Weights of a small masked image model: encoder arch vit, encoder layers 6.
Rows from block 2 of the encoder of a small masked image model, named by matrix and row number. Rows with one number belong to one neuron. Each number is 500 + 40 x the weight over its row's rms, rounded and kept within 0 to 999. All counts start at 0. Numbers have three digits each. After the name is the row's rms in percent of the matrix's.
Before each neuron's rows are labels from the 100 images, of 14848, where the neuron reaches its highest value: "top examples" is what is common among them. Only what is clearly more common there than usual is listed. The data: stained colorectal tissue patches (NCT-CRC-HE-100K).
# fc1: MLP up (encoder.blocks.2.mlp.fc1.weight, 768x256), inputs 0-127
# fc2: MLP down (encoder.blocks.2.mlp.fc2.weight, 256x768, transposed), outputs 0-127

top examples: tissue: debris
fc1.684 107:506489462501484516423554488483454512460496549482494491491483468500467484504487444477465518459555478491576436537475507495510487385490531441493526551501508547492524492497452449564498474517454566544530514531572477459488486486521441472455530500603527491551466492501448521559449480519497495576566510499539471512461455450398468449538496490498494480517552501554521480460494564463541450530507
fc2.684 097:578468543511502561440543443545553542431493541490494499480500423464515472457494586489530504486512516517445449485516607525510530526546512501517544534461537526524516443478461560546539449493483500508516537513436466540530549518565480524514572505566460546533523477483452526489480505482489482526466512531577548486530483431528546480545477548462516502501508460447454483448555486484473492430457

top examples: tissue: lymphocytes
fc1.344 107:565546491501445556485549474578425471426474500452516521488531504513498482563573423504478453514515502478492605521571474478498551574578448584505525505574476457528391472481516462537517475488525496436551432452472522588521518422529453493501517487471502465572489517479488532503480524524481445532525540489574509481489431442497466481550503551510482468514517521549421488415512496461511486468475
fc2.344 099:543438469468508495511429589447514555535432526487522474500552555484475475510469482533517530479390587462470485464464459505597502441495551525556521512489452486515492511460457436502526471490547526490509476546557486598517543487434540530529510500518540508572530476530530577513478475486553438516556469537547455478456513534495564497562487486547449467480501482449516526506458532492488518475422

top examples: tissue: adipose tissue
fc1.415 112:583525468510547581477561528484484456500493423524555527459453448468472450545493508523478506447409505511461513553483566576523464560485568512519405536551492439571508537505488478527458536554534533639517514522502430441576470471478450511490460448442428451524514533488523548493530420512517445517480506489510533484493533491493560557572520520458475483460515459497487492469467518508546488479497
fc2.415 122:495513464435535490484480492484497515451548576513481536464529509530540531498453417537493498614555500467481511474509496498521525439467447470494574468557493511495529523477431490455486542454523546475485469539538478487465503455571505463435451536589573455475558445557507512539501520453408506577532505541514484498497505523502561515419518508452448472527514578555584478510511522482493494504475

top examples: tissue: tumour epithelium; tissue: normal colon mucosa
fc1.555 109:481478491495509535506530472576500507475474431508496519479525545536460498555382492504485463397599453484546550409534459503505496520432490528478504472477452556493498539467424449543494479511428569461552526471522571460531490515438477514506500477540510509523523495553446433445541527472543459477559527460492478506478474509489465502533496473440417553440530435496503564524526428503469490449481
fc2.555 108:562471534577542490390553514542563554476521506539504479465500494518472559508491463545496521502424531497430502470511560488498466545490457560519486523485498506500414455525517490509478456499589548500560529460459586543518519462490482457488495532508512474470466552472493462441455512461460516549445461466470526479460492543492487485533520491529500478458490468488515500524529506495522373495477

top examples: tissue: adipose tissue
fc1.459 099:479533425516514507468510537491497437476462508519472491514597537510478603488455546510471539546553456467472540429441581427530499473442495488447376558489514535543509481548501515517453601526524456505514553438505439475516563491513465479533463505490521481483504525468493488533461523491589520554469455467520524481502467567533493511475464468552551558453512555429496430469508470514517511451514
fc2.459 112:564438502485519552466558480407512494456472538451494544580511497468514471452467484540506512557543388539476520499498578496465505452443500527484485562512479490510482603487474433531550511481530506486486492536543521505562487523485459510474482562565496528490523463514482545463421486439510508548493502502449524543512492486443506527410531581467492569442519466556480499561478476569519464521523

top examples: tissue: tumour epithelium
fc1.263 076:495449456478472468552526538533532519540499522545539469456509516539599456432474493474560506515506576429503514508477502460474517513550529436416504445559487524486483421530551458512502528457462531481543417481486524485479514504509485506511560536481533465522496545499469493487477497445468562453523594452521484467399492435486536484552507519578533468585512558473508464460496540491514552486516
fc2.263 075:458500471491457472373521467524514538490432535469523515512486550520542478398557477531495551428438527552412448485531525511504439409458489520503507479426505500462494516549531568552484445504503524576561538523442473464523473489568497531481503533563532534446502572461396526475525463484499479526506541483472515518472514497404532557575470516482478513508415429533454513509441385476506485534528

top examples: tissue: cancer-associated stroma
fc1.435 135:477513521528549478517555580457437477486555458531607537460481433568480522496458486522446490563476487499485503471475529474440504409531460513485470584525481459550506509449572420478499502466526513503534559427510435571496547526549480411500497530497519504510466415505494542513513482519473497565485504444534558561486476459550578519492531455527473488463539471553460547467539503546440454516532
fc2.435 118:501505475461517553483533510580522488540474545501468432578456496450518504477470487482469498473515472488482601533475489429476528447488513509485546567527511519499493504526501514536491475562452507515500479500496530440490425557521505490497494521603467549488458445449485450473539513510482535456500499574470503428515414508425473530496485544522471587507454495387448470478495498549450585555423

top examples: tissue: cancer-associated stroma; tissue: smooth muscle
fc1.468 106:532570463477455525481475564474599557514443515469471499475502583504547513506467553505531511514477454564509510447475493524533502502495475490497549494480442545582529588468515526454464450549540512474451486492511492462518499516548544490546529455530501480565539519480538529465604541562513481497538500537518563514473437459514524521498521574502529527471517572490480449485475501556407526543471
fc2.468 107:495550484503528481453474523559508485516520463556541443506523501487519499473501516520544402463477524481520548484493494485559522565497530444577471540445526570451504490424544522508454546466527525483448497452506501528491526496452556560490469452525433511425458467463572480523542400521532493539423459486482522493535495516540426512538525534512536532430478540516530540493522562459535559533526

top examples: tissue: debris
fc1.466 080:530517521381523588512463490552486526495521594433543484485521547557481492450492499522488515514469534503505438495481452479506480505402503569518495479522498426503567560512481454461512489531561469541472512495462597482552510530518560485523477480525408496517485524460448516541441507569499527480563476565400451478530476489458475519548540468516469534516426494549534510519557522549476529472472
fc2.466 069:524539522539482515531471533538522581542433478541499409517506534561411537533492549552505504494478489423453540477415501588487502500471461491493543489457510460524533497501433451478458494552520510485593567555456506492513497470524542517516466603454570488515556499506560474498523499436505436464526480456506493432505510468503507422490481520470505588515489566498452493483438488502479464572465

top examples: tissue: mucus
fc1.137 092:500515511514546532553513502445498505431526405530558467496510474552484558462511570453516507430550492532463549463514568544507504493445493460499509508456527508513558506472559511446545590539484501508551397513506467500499517480522440536437468543474553477499404483490511510488453399503493494528502514468521553504510478490549516541513549526476486566451487449550509496409585456514568505445576
fc2.137 093:558537556514544539402536472524535502581515586527448530534502468454535525566509489494538439491529493526560593491578531474521551528505446550478484455516564477494493512411463505427456541495515461499553441489500486487508456507515511501507495503565486491462422517497562473548549499497449475511515582531499527541483428508484468547483467518499417545480518459473518528481473533547478482460535

top examples: tissue: lymphocytes
fc1.469 064:514458462427551488501414555484448438448498477521510482508445571550541442405519463544492511527526568440491492436572492491569488464469477507502475504495529452433585543459530418489492527494478532540458505482515518522448449512528506508498421564546576479484456476502482517544503496475493550562500550495548506537496518512523483488518553554570468488452505490539457475454459507459506515551503
fc2.469 070:503515481502498452462514487489460502521597482478491485463506460526554510481511467487579467432542520536456517532557480556573431450560445456454542482479454527443491511453505520501452534477486421541496509431553485486511431571565462552465471539526502556463549529483510548468503496568479525566520487429466516539569465480504531524501504469538517513588538439544535537452405558466503564565450

top examples: tissue: tumour epithelium
fc1.309 133:545522445543544506484534464520497557546467497431566513506554499441561460536470451496539463506525403481424495535472497422492511597525510485493500464499468538521529501510498492495415465503519582521483529509463545422450477540511515466471544543620575521489542451478500547480474457492501538452563542523450546464513546454523536446512540488554506411453472503486512577433487470552496528455548
fc2.309 120:475546507545510510553467539464484426479473553483460439484536552538487510504389514582508528465510478638565445533501460477523472444524528460486452468507476489585441523416435580530500487505496481490590458512533476550516513474453457484461501467482483533596589492497523492437472444463431492506460538529477494461560536475477537528466515514498528527515499479528533501444463496457500519482600

top examples: tissue: mucus
fc1.1 082:539538533558432483491495480458468513469515461441487459498445459505513502420445504512449461462492587502444495515461331495470508504518548525501552533506518472521515546474455497483606478444567522516545480568621516496523483578555546533479501468545541508451526522506447509397427492484444452522473503461424444580439504501422498543526562450499552481483514511524498474492510483518512482533506
fc2.1 100:476500481586600494485538426493437402490510423439437561496541496507539498489478499456456442503497469520468569511526447470466548522488454511520526499550539538534513492499593504532504540490456482477505491490520590570515558566514460480569591482596518497570448473575553423490479512443507513427500498534511559466510519484538475451528466543485531521477465452533477507514473509434467534623397

top examples: tissue: lymphocytes
fc1.557 089:465500535470479477546459538522445450460520513562505473511482496480448448485488476541526477455486565495548487528494519455554522477553494425533538454529495432528544527457480528516475523516470514440525484457395446503485470510547607509479477479480493554433487409577488493500460443519472457510547559519497490511531466561447423518509447461515506481465420503552509532456574539441537505521496
fc2.557 106:565485547485547503496548460475536513447538517519562576495512473562462520481537534506500526537435471505532484404521458546518489545468415460450437492515540537503500527511510434493486457543503489516487545511552528445555486458482533446528529478547536516518535584531484503512518499454551497455556452527565470544510527533540486436598439554496468497512521554494472506491483498569511492510528

top examples: tissue: tumour epithelium; tissue: smooth muscle
fc1.411 101:454507535514428536545487587414478484481568511610472550555501518538492535478489457518540493454495514520526508519549461497521550533478562536465438493522465533499495489478468472480566453517562523536439514522525549457478549525478557507472468504501527487518514459579493446539484489513396483513466558452492485522486518533516496548531493463475509550499482521481543472478564484500469543524485
fc2.411 131:421510489495511518522488456502508470456416506493550567487567532505543451514462511488442557518434557540436492540496494450552457491468525571515458526481486558529475505555512513553528500573478526522444474518504531500473437453469481453584552496478533492474540492486520496511405480475504476500549542474440533513444483404508504475444466500488439434529540500479481519517489500488593506515520

top examples: tissue: adipose tissue
fc1.711 102:506579503528540540554575512510496524466489432461455482528508568512561523497556484438500504557454428368531508577543450434418522474489512477472387454543481559508486472553466495523563591560542537511589483554517527459508424511486549478460500479537500515518472550453513512460514527427506443556493537479520468438512479468449584537455477558464490446558482508526499513573473550466465531503496
fc2.711 094:506463499503509496471566549481434535476516494554523470488494498552522453458496567460415532531507502420480551530504551472544473556479505473444490452515512474488523520462526453503494493475581465521582528523448535547539522486475507522505491510483551459476558463440469504439514487456489560448484478521532502416536555509544512506516481556539559465563546481534559491494532536523470509619502

top examples: tissue: normal colon mucosa
fc1.693 119:498451500514459553448540525523443530536457478530456486501475530557553502540483483531493538424515620516438590414453595510448521537457490520458505449508544478466521466501473462458519536498529459521500492539481510578458519515584538514453465453478529460508432442569455452512495497492459513467556542534546488520429444509474500464503501525576526457476455476560522527528558540485583521583521
fc2.693 096:503424448525481537427538517477549505542481600515475494477453537484456415499393479460533493478493553522430525471484553503467486505478454551459550539480497480420464568472492503520561472491542462536465562551457508482478494509473476500539504482480555506552503499489498457438493509547516590518477565461501574552449512499504471469557498530504514484466435467530516428491497498528444529560487

top examples: tissue: debris; tissue: lymphocytes
fc1.709 103:458512554526548499490452505457472474583517521435531501545495522449506486464521443447447434500486547459497485524525542467524436495466466465520476474521463621495489558537479551504503443504510502516564513523562559472475501518572436524587546503503481477484486503451481459525530471522481558520492482549496479530542576542583460572562537519484488447549543500486510466471455431471464465501517
fc2.709 097:583538553455500545561499524550558556452467501486472567451546500528416458517462500487483535484472491488479430486523559501491364548439501537501474522452533539500545472510439514469496449512504514413517475553508533504479478513524508500547513560525452521472473482558565450630438540494549560477516501435503610522561549502553539578435443460566499472492519462449409478503562513482461463518468

top examples: tissue: adipose tissue
fc1.734 103:599550477514486447492528516512517559504535436482492482525517489496519518470513477482556522500448497410447495470521520516522495492491483476398498515525419534522526494530475483518533599451546511567504424429507469433581463473502492489449551407561446497551532482526473533435472501531474556578528570469535536507483456492497528456455549521473583492468516493489492432545503550552549579499494
fc2.734 112:491530567453462539562476521507513467458482465530468429462515537503462512514520452445464453504464552524532498496544580479541522552530556431546482566454514457549484440473540515553450525525445470439484477523544502552467495542508444466582521515494479485545485514478505487542492459560567506500443535505431500515459459439492519462536517596498514511550558523522495487423502496471415496497501

top examples: tissue: cancer-associated stroma; tissue: smooth muscle
fc1.161 124:476475581474513515584426496502506569524492493518525437520552521435527506488525491515500447562569456513473434473499457498558533404457504470544526533508504585489508480494508499481483550520505577439426498504493434454506537495543545565489495517449517545493485497552528515443466566443468516499561491509483498523506540533506500523591582466500449485535515495474457508423530525521529509514474
fc2.161 126:478515434451551488427546461469521449547489543523496492515477561466519516483466448525522459529514505440523510539492498502487481503534515493508439514480544503471443569475491538530503464487528562493456472431447487498509603472528498469511442467532472553435527479475498517447472516471586525493480448556510517415456473530529387514536560462503535516479532527538505483501546486549480474507491

top examples: tissue: normal colon mucosa
fc1.685 174:486544563483512430414442427505489552496480546513526531499548554538565470505501462505468518417455464473474474505495552426470524496483532507530469491537517539498580603471508478467523491490469516485475529477529524477506455552457533535468555471545524459490445436483443559538469483501442554622546478554505474469426513494452553585528516524474503488529508553495483495471507522521447451500537
fc2.685 173:503476531515505496520529522506522525542546492447541441504501535516548523522517459468524538494456522463519461447472522462488454536402533509485509521509523509481510531485484534466483502476487481531527519492501548536557469517501419471484512492492500543511572477486498454472494456546568477543463509509467470566543493478504508477479522515481519461481459486526511502550538565480518484539580

top examples: tissue: adipose tissue
fc1.541 113:464473490440547574475501494444502488497555516534559421513515523471593523529487528596413511530540571484500460509520491513533412448530507531498511497509432513471549457535489493424570420438492440478492484490518518532477532473527496479446458514507507524511469405448547462516518495557516501493534567507493499551519525494525463514508547409509538497551455394504512500504436494457491552503539
fc2.541 122:540479589461480493510482493465480489545538526548510424545556506496532497487485404520441429547500523475542449422474551489475545525505598501519554434515472447490477471498493458550507520479489529440469467387524499457516538516425430450474436531488528496416558587471436522504427469509545495533474505565480553480489492515444479483497601498539470487550511456596526540476499507470537443580557

top examples: tissue: adipose tissue
fc1.277 127:470471483486515523516513465477501541427490514507523456543508532490507460496469511502539478552508494521501448591476527476470455472426527542506591437538497490509483577538445466495597508470520589479552568447478505496465590461522529468443513432458519571528494477524540421489506480531522481525568544469544490540483491477578501456519568497481533498534541501526523456526457534517497524427473
fc2.277 109:510494563513461567489516452499537517545553510554473429538518489468556469511505510610469457514457502486485457432533554467487550543451469485542485487500495481485505576503548492486542465489490513444478533500519500490459564479455393543507493571478483514495582498479530478502469514483505511553520461469517472492486509482463405492527596431565555494596483500558463494470538460522514448487532

top examples: tissue: debris
fc1.130 104:488511521464483482499447518522466463424471506532515511490495524565544501549570513446430536549509498493459499435495503531453532483545503510541513555482591482475502459563576496470440518538502508511498559512528573576481531545530484402484420508476540545490490455457456514540484494526437544514477491498523577553577559479473470486437504407536503522500549493578505529435493473543500500471526
fc2.130 095:490488447510461523526475595531459556478506538439463475467528522558499479512472517535520463474500486498481478492526487609384557588499544472568474497449529491516524507503465548444472495498472469524500517462494506478542516490448527491466564524537533521554523506555420518510468428448541520514480500590500513464501430520569429483500557533481493489524479481505484462499438505510544492519461

top examples: tissue: adipose tissue; tissue: mucus
fc1.494 112:532457536420494536522628532507552429516482556498505479546450661567555458479503479446485440512451474496450542503462528430499485557523523563507488463485474450539490485482518426476576520490501467457518548478538524545406514504508455522585497551500475483503509533494551502451422511529540548481499499526537509523490561507541522431527444523522527561500497477595556521473483402568582478517479
fc2.494 100:538552469510539478483481576559508548459556508488498491498493418450516442483534483494507534492518556510568502480486481502468554467455470501493506420532479540481500517558521599506450548528550557485440466493513570456620495485460547454526561536507484497470520526469574469426474495482445496425469475530536513452470447493492503524495501544487505427490417562488474483527519510460540441478474

top examples: tissue: tumour epithelium
fc1.39 111:485472522538491505445492480475578519505419620452507522521437452447474467509473582523517515549504467494437508466490521510509469524538489575510505430578477538483536523510458503498590471493557541436558499520501531494475484567556430516548521514446611450480443491474477456452505544424551468478548503431553561507431513484551509493528566414506549411530553525395488554429491476483441573420447
fc2.39 112:514511489489479524504454461527489475461515582531559470514550578540453501465502450457545505453516448512547518462498537454457450550451552542556477402556540492496443480492472559539507468510490528467540474456484454469466533539521443520491423439572494491496544408427479459545439462541581471558469461508533463536501520538439497518490553520538512501508485517459506535466482480527550530569550

top examples: tissue: debris
fc1.580 085:490584474503475409447519499441502466554408488502535497451555471517544476469505460488543455528512444497440542495434493481504488505493484469514535508488493519455493510459459487531533517541450450453465566492510571499421480479497483477537424531559590486500500557503453484489521490516450528519446461497467523527481477532564494567492484456469527547483440533527554489522436453507457553505475
fc2.580 086:500470480505519518569542424521516472406510471475489507625498477515518482435472471548535540513550479564576460471533451550514557485561451572579403568499452525534485445572440488519446454487552552533523479556507445541504516472468518490479582449521491543468557445499495476580538511482463526403494450465464509462583473497495509491503448476508480444508530477478488424497539526482543428565505

top examples: tissue: mucus
fc1.218 101:485496523558559530561457482568591485532536532531431523449489517466556512529492512528481531499465526489478535528428481490499511537419541498522456440502560472536466537427511455515503539455562544543591494514552451536467453427534500501485533489525582482435496569525544499459471554544433497632620515516449419485457563459502460477558460513452516528473500482475459518604517495502441444517492
fc2.218 112:451473525498488514450531531449486504475519444463525539558497552519454436558488452481490463503521550556468530568548492521469470436495566517527481560501490477488514485516462512556515533438505500522448522585470449532461465566376530460550452531500488471459538500538511569528534471470474481474426539553537468441513583547480452471484547499465441512466419447503479521523496518492524533513483

top examples: tissue: tumour epithelium
fc1.562 135:542454537509548544535520516506540469479518498481498545544476489443522454449469578502434518528563475532551528531524460452486546509494453526515420475426559513547553479488489533455534460432557480541514514461477511471579506442488494463491596533533464527488530473536551522470558461495527551498457495494494500527563458450550547412448520581540548492526572490486467430443531531477512435527465
fc2.562 113:500513483519402451488477500413509468458464483485499539533439473539478512489503487490587555475473513543516528481551548471448469492547470485487508436499453544511545455563518531521457449518469462484539483530490527596444497567461461559555529486496502538460507597489476468517514538415466465510471454501529564554476525511539548469517423460502439445563415466549502532525494496534504428407523

top examples: tissue: tumour epithelium; tissue: lymphocytes
fc1.326 119:520493468460464464512473433503533533550397560457448571502496503486461480503516477489446487531485487608503484528433572451472527451512434442509505572450489510518479435518480551481448482516498516542466551515468457508516548522567511465545536455568464499492512443535477482483490524549432512503553472500489616524503495518542476471451489503564457468526559502521558411525485504524440484491530
fc2.326 111:438531477538541495464538461475468567571569513525536497463492443461496505434527469524553486507517538467518545472472457515523403477530626582474470490477510613513525508531509449486514513473605471484449537502484469480488498531485591458461479469513488495448532579481614547468501460476520486541460411577453465443517445490582555494509499528460532525505514532520475471483514469532457506533516

top examples: tissue: lymphocytes; tissue: debris
fc1.461 103:551503494440478564516474464506534555482482508594527488505568489486516457462542459493507534453465508456516461497443523464549466519538477528480549529540540470583456541505487325429432495473492521457439546561537516517537472454512573504485455500484462514477509424509536448519489509475509481553447517523446511529524442503424491471494481547493560516483462508578454445586499507469417483528476
fc2.461 100:482566531550436542469568535493540476503597518497480498513452533515483534487459565461460536533450538499480551472499549592477460533550452503527512479473529504501517533440481490507537502567452428544515497543452509551487468508432582462487454522501517510509544514493404511521500565489525490507448493542529491530460541460512462481545543473454586582591520496507545483475465531486514580555476

top examples: tissue: cancer-associated stroma
fc1.453 117:424527388526480476497442428528467497475501498541473523544443532505518469552489396500542462492465483500608541489583501524512476490532489486447504507512457404488503464452522550540537497533479450408469476490460514519555553503547519506453521513480523543460468469532498475533498511420526483430450513432465522510475560502492545544435447500516513484504458529441496568491540477534479437522469
fc2.453 116:528490414512565497539540508507502486573481567488546459520441479422489465472446476509533452494502530529471472449464456499529501501517574412466480507515483547516502560527517559535463528479490465543526463597508444509510444578494549565511426471534470455519460519495524559521541482543548510493464533493534418553473527456458531498481505502485507480497529490483434554508528511464447499524525

top examples: tissue: cancer-associated stroma
fc1.535 106:448421514508481479553470505502435448606493400505563497579535535469555538537508460500445565500440511512492484515518524513455475436539544464549527487430518510503486515465481511518463560582480503508442549475497473534498483536424484450501532516520474509543494555579590488480513544394475514480479504520482539482437561544514513539557507463511450520557472482615514467503481512525468447509464
fc2.535 107:487508509429536451457563452524556594450584531435508566469532531529456543471507511481509496567477506525447465604479517565549566496548457488538428451598462467512486511507477471500533516528531486454537441442479470474509553483558502636541504545541480444536486465516476569481541499506539479464452450521492491576492530436465472516538471548510490452489556541450496522484464476556505571487467

top examples: tissue: tumour epithelium; tissue: normal colon mucosa
fc1.296 085:498495469488506468518531547459508460532456531495501446520505538523492495490483536461514524424490430499452541411469556569505521549406433470491498477536441492610568529483450536510456544499458531515559472523494456470532507531526483507484541486457500428533419431475507446498473460492552528484511466472475585449523484418431563521456510440520446528482502455509534508482544500549513508493543
fc2.296 098:499489619482437489479562481469557403516483532534515455515538556539501562494541473535535468485525474492532511475519482554471441568439488547517479522523509597570547467522431545461418477535482516540472490545544485520494503522482408618477402407476537488552523501546434477381488511505503493524545532501536511525445499548522534455459464487466468530430585507533531472541505501580530527455559

top examples: tissue: cancer-associated stroma; tissue: smooth muscle
fc1.80 095:478449526471538542557503458454511523547524428514518515562446495517473469555463462467574496460458492485569557504495466511502550433471432428500473516449494465529496443535525568461554531497513579504545440552562461485534459612444477504523455488531498541450481511503542536549529556439474514486549480402544608454513505507485414572436476486498559434589473496529479508450540458537541499501505
fc2.80 097:463439525473485451493509542494511542569509483491472504509468504514528530515505478448510571476464482488493481537490413572459542478476581445523423540486469485495507490543472548534437484474438525510521483534463569498521544545480449488455429487521429512452548520444504458531510509562529493533558506422487501482535498434479505451501498489501608511528479494516465510486465489474501501553484

top examples: tissue: lymphocytes
fc1.654 052:414506565524466505481462492421553469543522459535461543521492415448493515506515497536519485511491489514530504482439464503537532533537501519490537517390498536554509505417428508468492514491549433467575538466464511503434465458495484554518440493548572422508540503533443502500524472513479505463515533540519537494494492506479498460549458487413433557494434455503445471494542509569446524473563
fc2.654 051:488461537472482449462570515508533467537492527428445453483427486487491446429449519499432551507475464518481444521587495478461503515446542544570517516499476522507520490535460531570478520454517458494526483474505536511422526522582529517473500415523464559526460448482496496516580566570537506533466492440552497565515508463514477508491552478453502422477586526467509510526492463448469542386517

top examples: tissue: adipose tissue
fc1.470 123:450499464434463536469480493444502500478508432473508539495512502487559620502506491489471497484484507481452464504507490516584471404463493446519501476460411478481542515574491465443571481492511468467481530460479542497481479469506490467465545509453511468550451496439485498541425485475601501474555498453535490560585562494434465478505502480530513512531483455538421514496451395435418516495603
fc2.470 115:505454571508529506476558486553521509460554591556501486418457514442540510440480480532505505532435521448499465450464483573485494546459487477545476448465512559541533478553487497471498429489536557525486491457505483535483548562491487548422386579456528510542521438488480475471485482512524450587510469505526446606527453490431538501498590532478510535556469483600520508508597548474505488562557

top examples: tissue: lymphocytes
fc1.300 111:450567568496440530507489509473425517517526508403480464445530524559498490497558516496520459500546595512488485464546581428540415495508541474565499546522465503469576521473569463470600517416532490509548473498499489509474473500552509625489451528516417484504446431460502516502476489555536528514515497494554472527499455489512490486443473512545461440509486497472454582507501546430496483477479
fc2.300 100:545559497515427504495504527607438557549556505415484477504494426500479458520547564426541555496484492524525433489564585456516509558564443454517475560527469525548475512540441532471561544452540528531537507519482514517501536518540494476467469485522531549532493557556440510463512528462478467565417515445561497445486445499517449538551540477510453512425549555469493483474495489499444532439495

top examples: tissue: lymphocytes
fc1.490 087:476507554468522464583491473491516511530516497486523468600543463442463428538510526499496551432521580485512513504519470482450492446436559550505515540428501474485492536503481494522540534502518493443528510447517552525474476480598471495559491502473523504499421505534510540536509441506482516573545521463423475502533517444488498501464543450565444478585613355467451474539535590466457437462489
fc2.490 094:541514530447526491572529579491546556515484480463437476529431511518461468411519471461486474490515453487487471534478547532551448480474488531506478554521466478546517515508475482485461423517545536474529458564522512498405472563512575508484443529482531517482458467537578399569468526507523506491492532475497541536563523537535471496500503470568515527481505532500467516439515456498500473474577

top examples: tissue: debris
fc1.528 078:457573444494512520457491489549472484496471532587563553488507460518443468509458472487468518552476462458555490452538518510522495484517517491446546475489461532473521564428469493521506428541479566454497518469423432515527476568518567483552459479500452475468480539520504430522489526416472474527486542441531467522503482466520485496499482511505496545493515477525507471482509449541510450524512
fc2.528 077:517504540516487561539523425480524500412534503502503482419436537513460567477494565468543610497521483535475433459510458515514438537562429510488494495500515471537431499490444463490438536479467449558508484474488478549492461469486522488512506501491557494565506571461465582494542445522531542544506511494559552514467499538486516551494395581507444512564540577486483522541500443490517461492507

top examples: tissue: debris; tissue: lymphocytes
fc1.313 091:468553450524480487462491544540513546440499534496510481467557458517525496489477505504512466540475508464458407399516542451564530495524501504592536484538549421572554517477439429508500527432538547536496591579523535462444509541481532620434458530464494496464490500496527481531485486534464492512494488527553432471484448488455509521488535509486470537528521528535560454499468498451517426511527
fc2.313 106:504520473478465421469537504510520479531559498482537534510463467461465534516494514504533541583476515499478515473479454512538495648607486536457486518572478468503517519494483404475487529487447531498535478499449481542507503548478512540513470541475503486535516512396454423532524501496553496495434470481482435534443547534445517489556402555459533549483603441507464502480503454529486542509471

top examples: tissue: lymphocytes
fc1.219 121:538550497450470547504531508483415548569481509574470510437512507534524513497540464497523472442549521467544500502461511449479501511522572479587492472550494454495495523471506495603482480498514452416495524577476526464415435457510545502537503495506464440460521496526529518501532503528522532502476506477554533497583447479440444523459460534504482479445513462517501490540474551441448512541566
fc2.219 126:480441528428515544431507460508536486559511560540506443505483595486411544479524488476457482450425482500594522481538521423535536563496491487540490462513555480455463507506531557495495456530505511474489533508448496494477546513534436499450490488453469491521588571470487493494476484605533515542510532485464446458483508583516531468553564487487488448478488551527510460512420497564560435490499

top examples: tissue: debris; tissue: cancer-associated stroma
fc1.252 102:465498439474447480483436491560440485528563563436560562538573561456489552492470447507565445522548491499486517498472482457503510525490600481560506474485528537431535502496512527494492645476470514485508543501463595503509562489498495539412489495486517491485456533492544441455536608489456560492477499527464502544461541457469473555473512449454488446512441471504485542535535527384479521499561
fc2.252 087:583431490511508483517491533558504552537486501524422492498395548423512542530527479485499482523477500493546520457475532590461465468469522502511373535531500509526411465458484535487446533406525530477433494612473485470496478478475488533535576529574539490536483532458556506459496436521508444417524500514450534564549578532523482534542512485456519558516522583473461489465455492460468508525539

top examples: tissue: cancer-associated stroma
fc1.303 081:535465522516435540446486474465432562500510514519521485449472506537506461553486519527570490471471421531506422538497492560439548474539559471463482477427569434488477529475503488458444567491525505516460483467495521541513515486458540523477492519473462499517513533512464440583501574517523501499495584542506494516453465511485469501536440417495540444528481446551496386456534510493501452503478
fc2.303 080:423474511420511454526532525453505507509533551497579455523537519492512546501517545413535454556514553462502474459452534485389493520429513473538463446503536505493488531503457478524531478567529510535450516462601519485416525522541478521532485441464540526506507516453511535527508535544525490450494550483437463499468559407537507540473447522475586482453490469463531446525491479540445560508451

top examples: tissue: adipose tissue; tissue: mucus
fc1.15 093:477510506511503455450494522450505499451524440456576548533501531549549516458478434538586476509513438467484520488506458478529450564483479548492485500428518523470450428525542526439500491478474473492497596552548462517473517466495463471466487432515515504488568502424456539493478531447499430576414409522484493551533480513454536450464450566489550449537433491559506498472534470495574536473443
fc2.15 111:445486423498431460550545498508456393555542519531481486475530524563537578530494579450560517476503566549528471414515531482556483552554500519564463483500447477535619550519514490469453485491499403496497472491527470430465522458553488545550470518458527573524503566484529470426550489522524520483524542486454431501585543584506478454459530466530562495487570494466485464511429571455504522523527

top examples: tissue: debris
fc1.484 126:528534528463475426428510472544557509519478484518541461415457500532518499538487500458537485482514563447505526533496520563528417441530587457498522513483520527511546494536518497556527553540438560537552467528462470505539462521511523493513415452555559520533461496489556553527494513486473502543459518456446484399489392516535432543507542463493492562566561508540614515529525501494481463524520
fc2.484 117:516456498460503504492552539439560489462505487492509524542535472478463506544494483518544589520477472523483486432545479426473515478464506600496451444544521523441496555548562472541456504498512465537514531594421479548417530482483527587501508469497536511429478481496424469480541534476458442556492496543507536577473565561459552449518461492451520474507436471508488543572520483483475484485475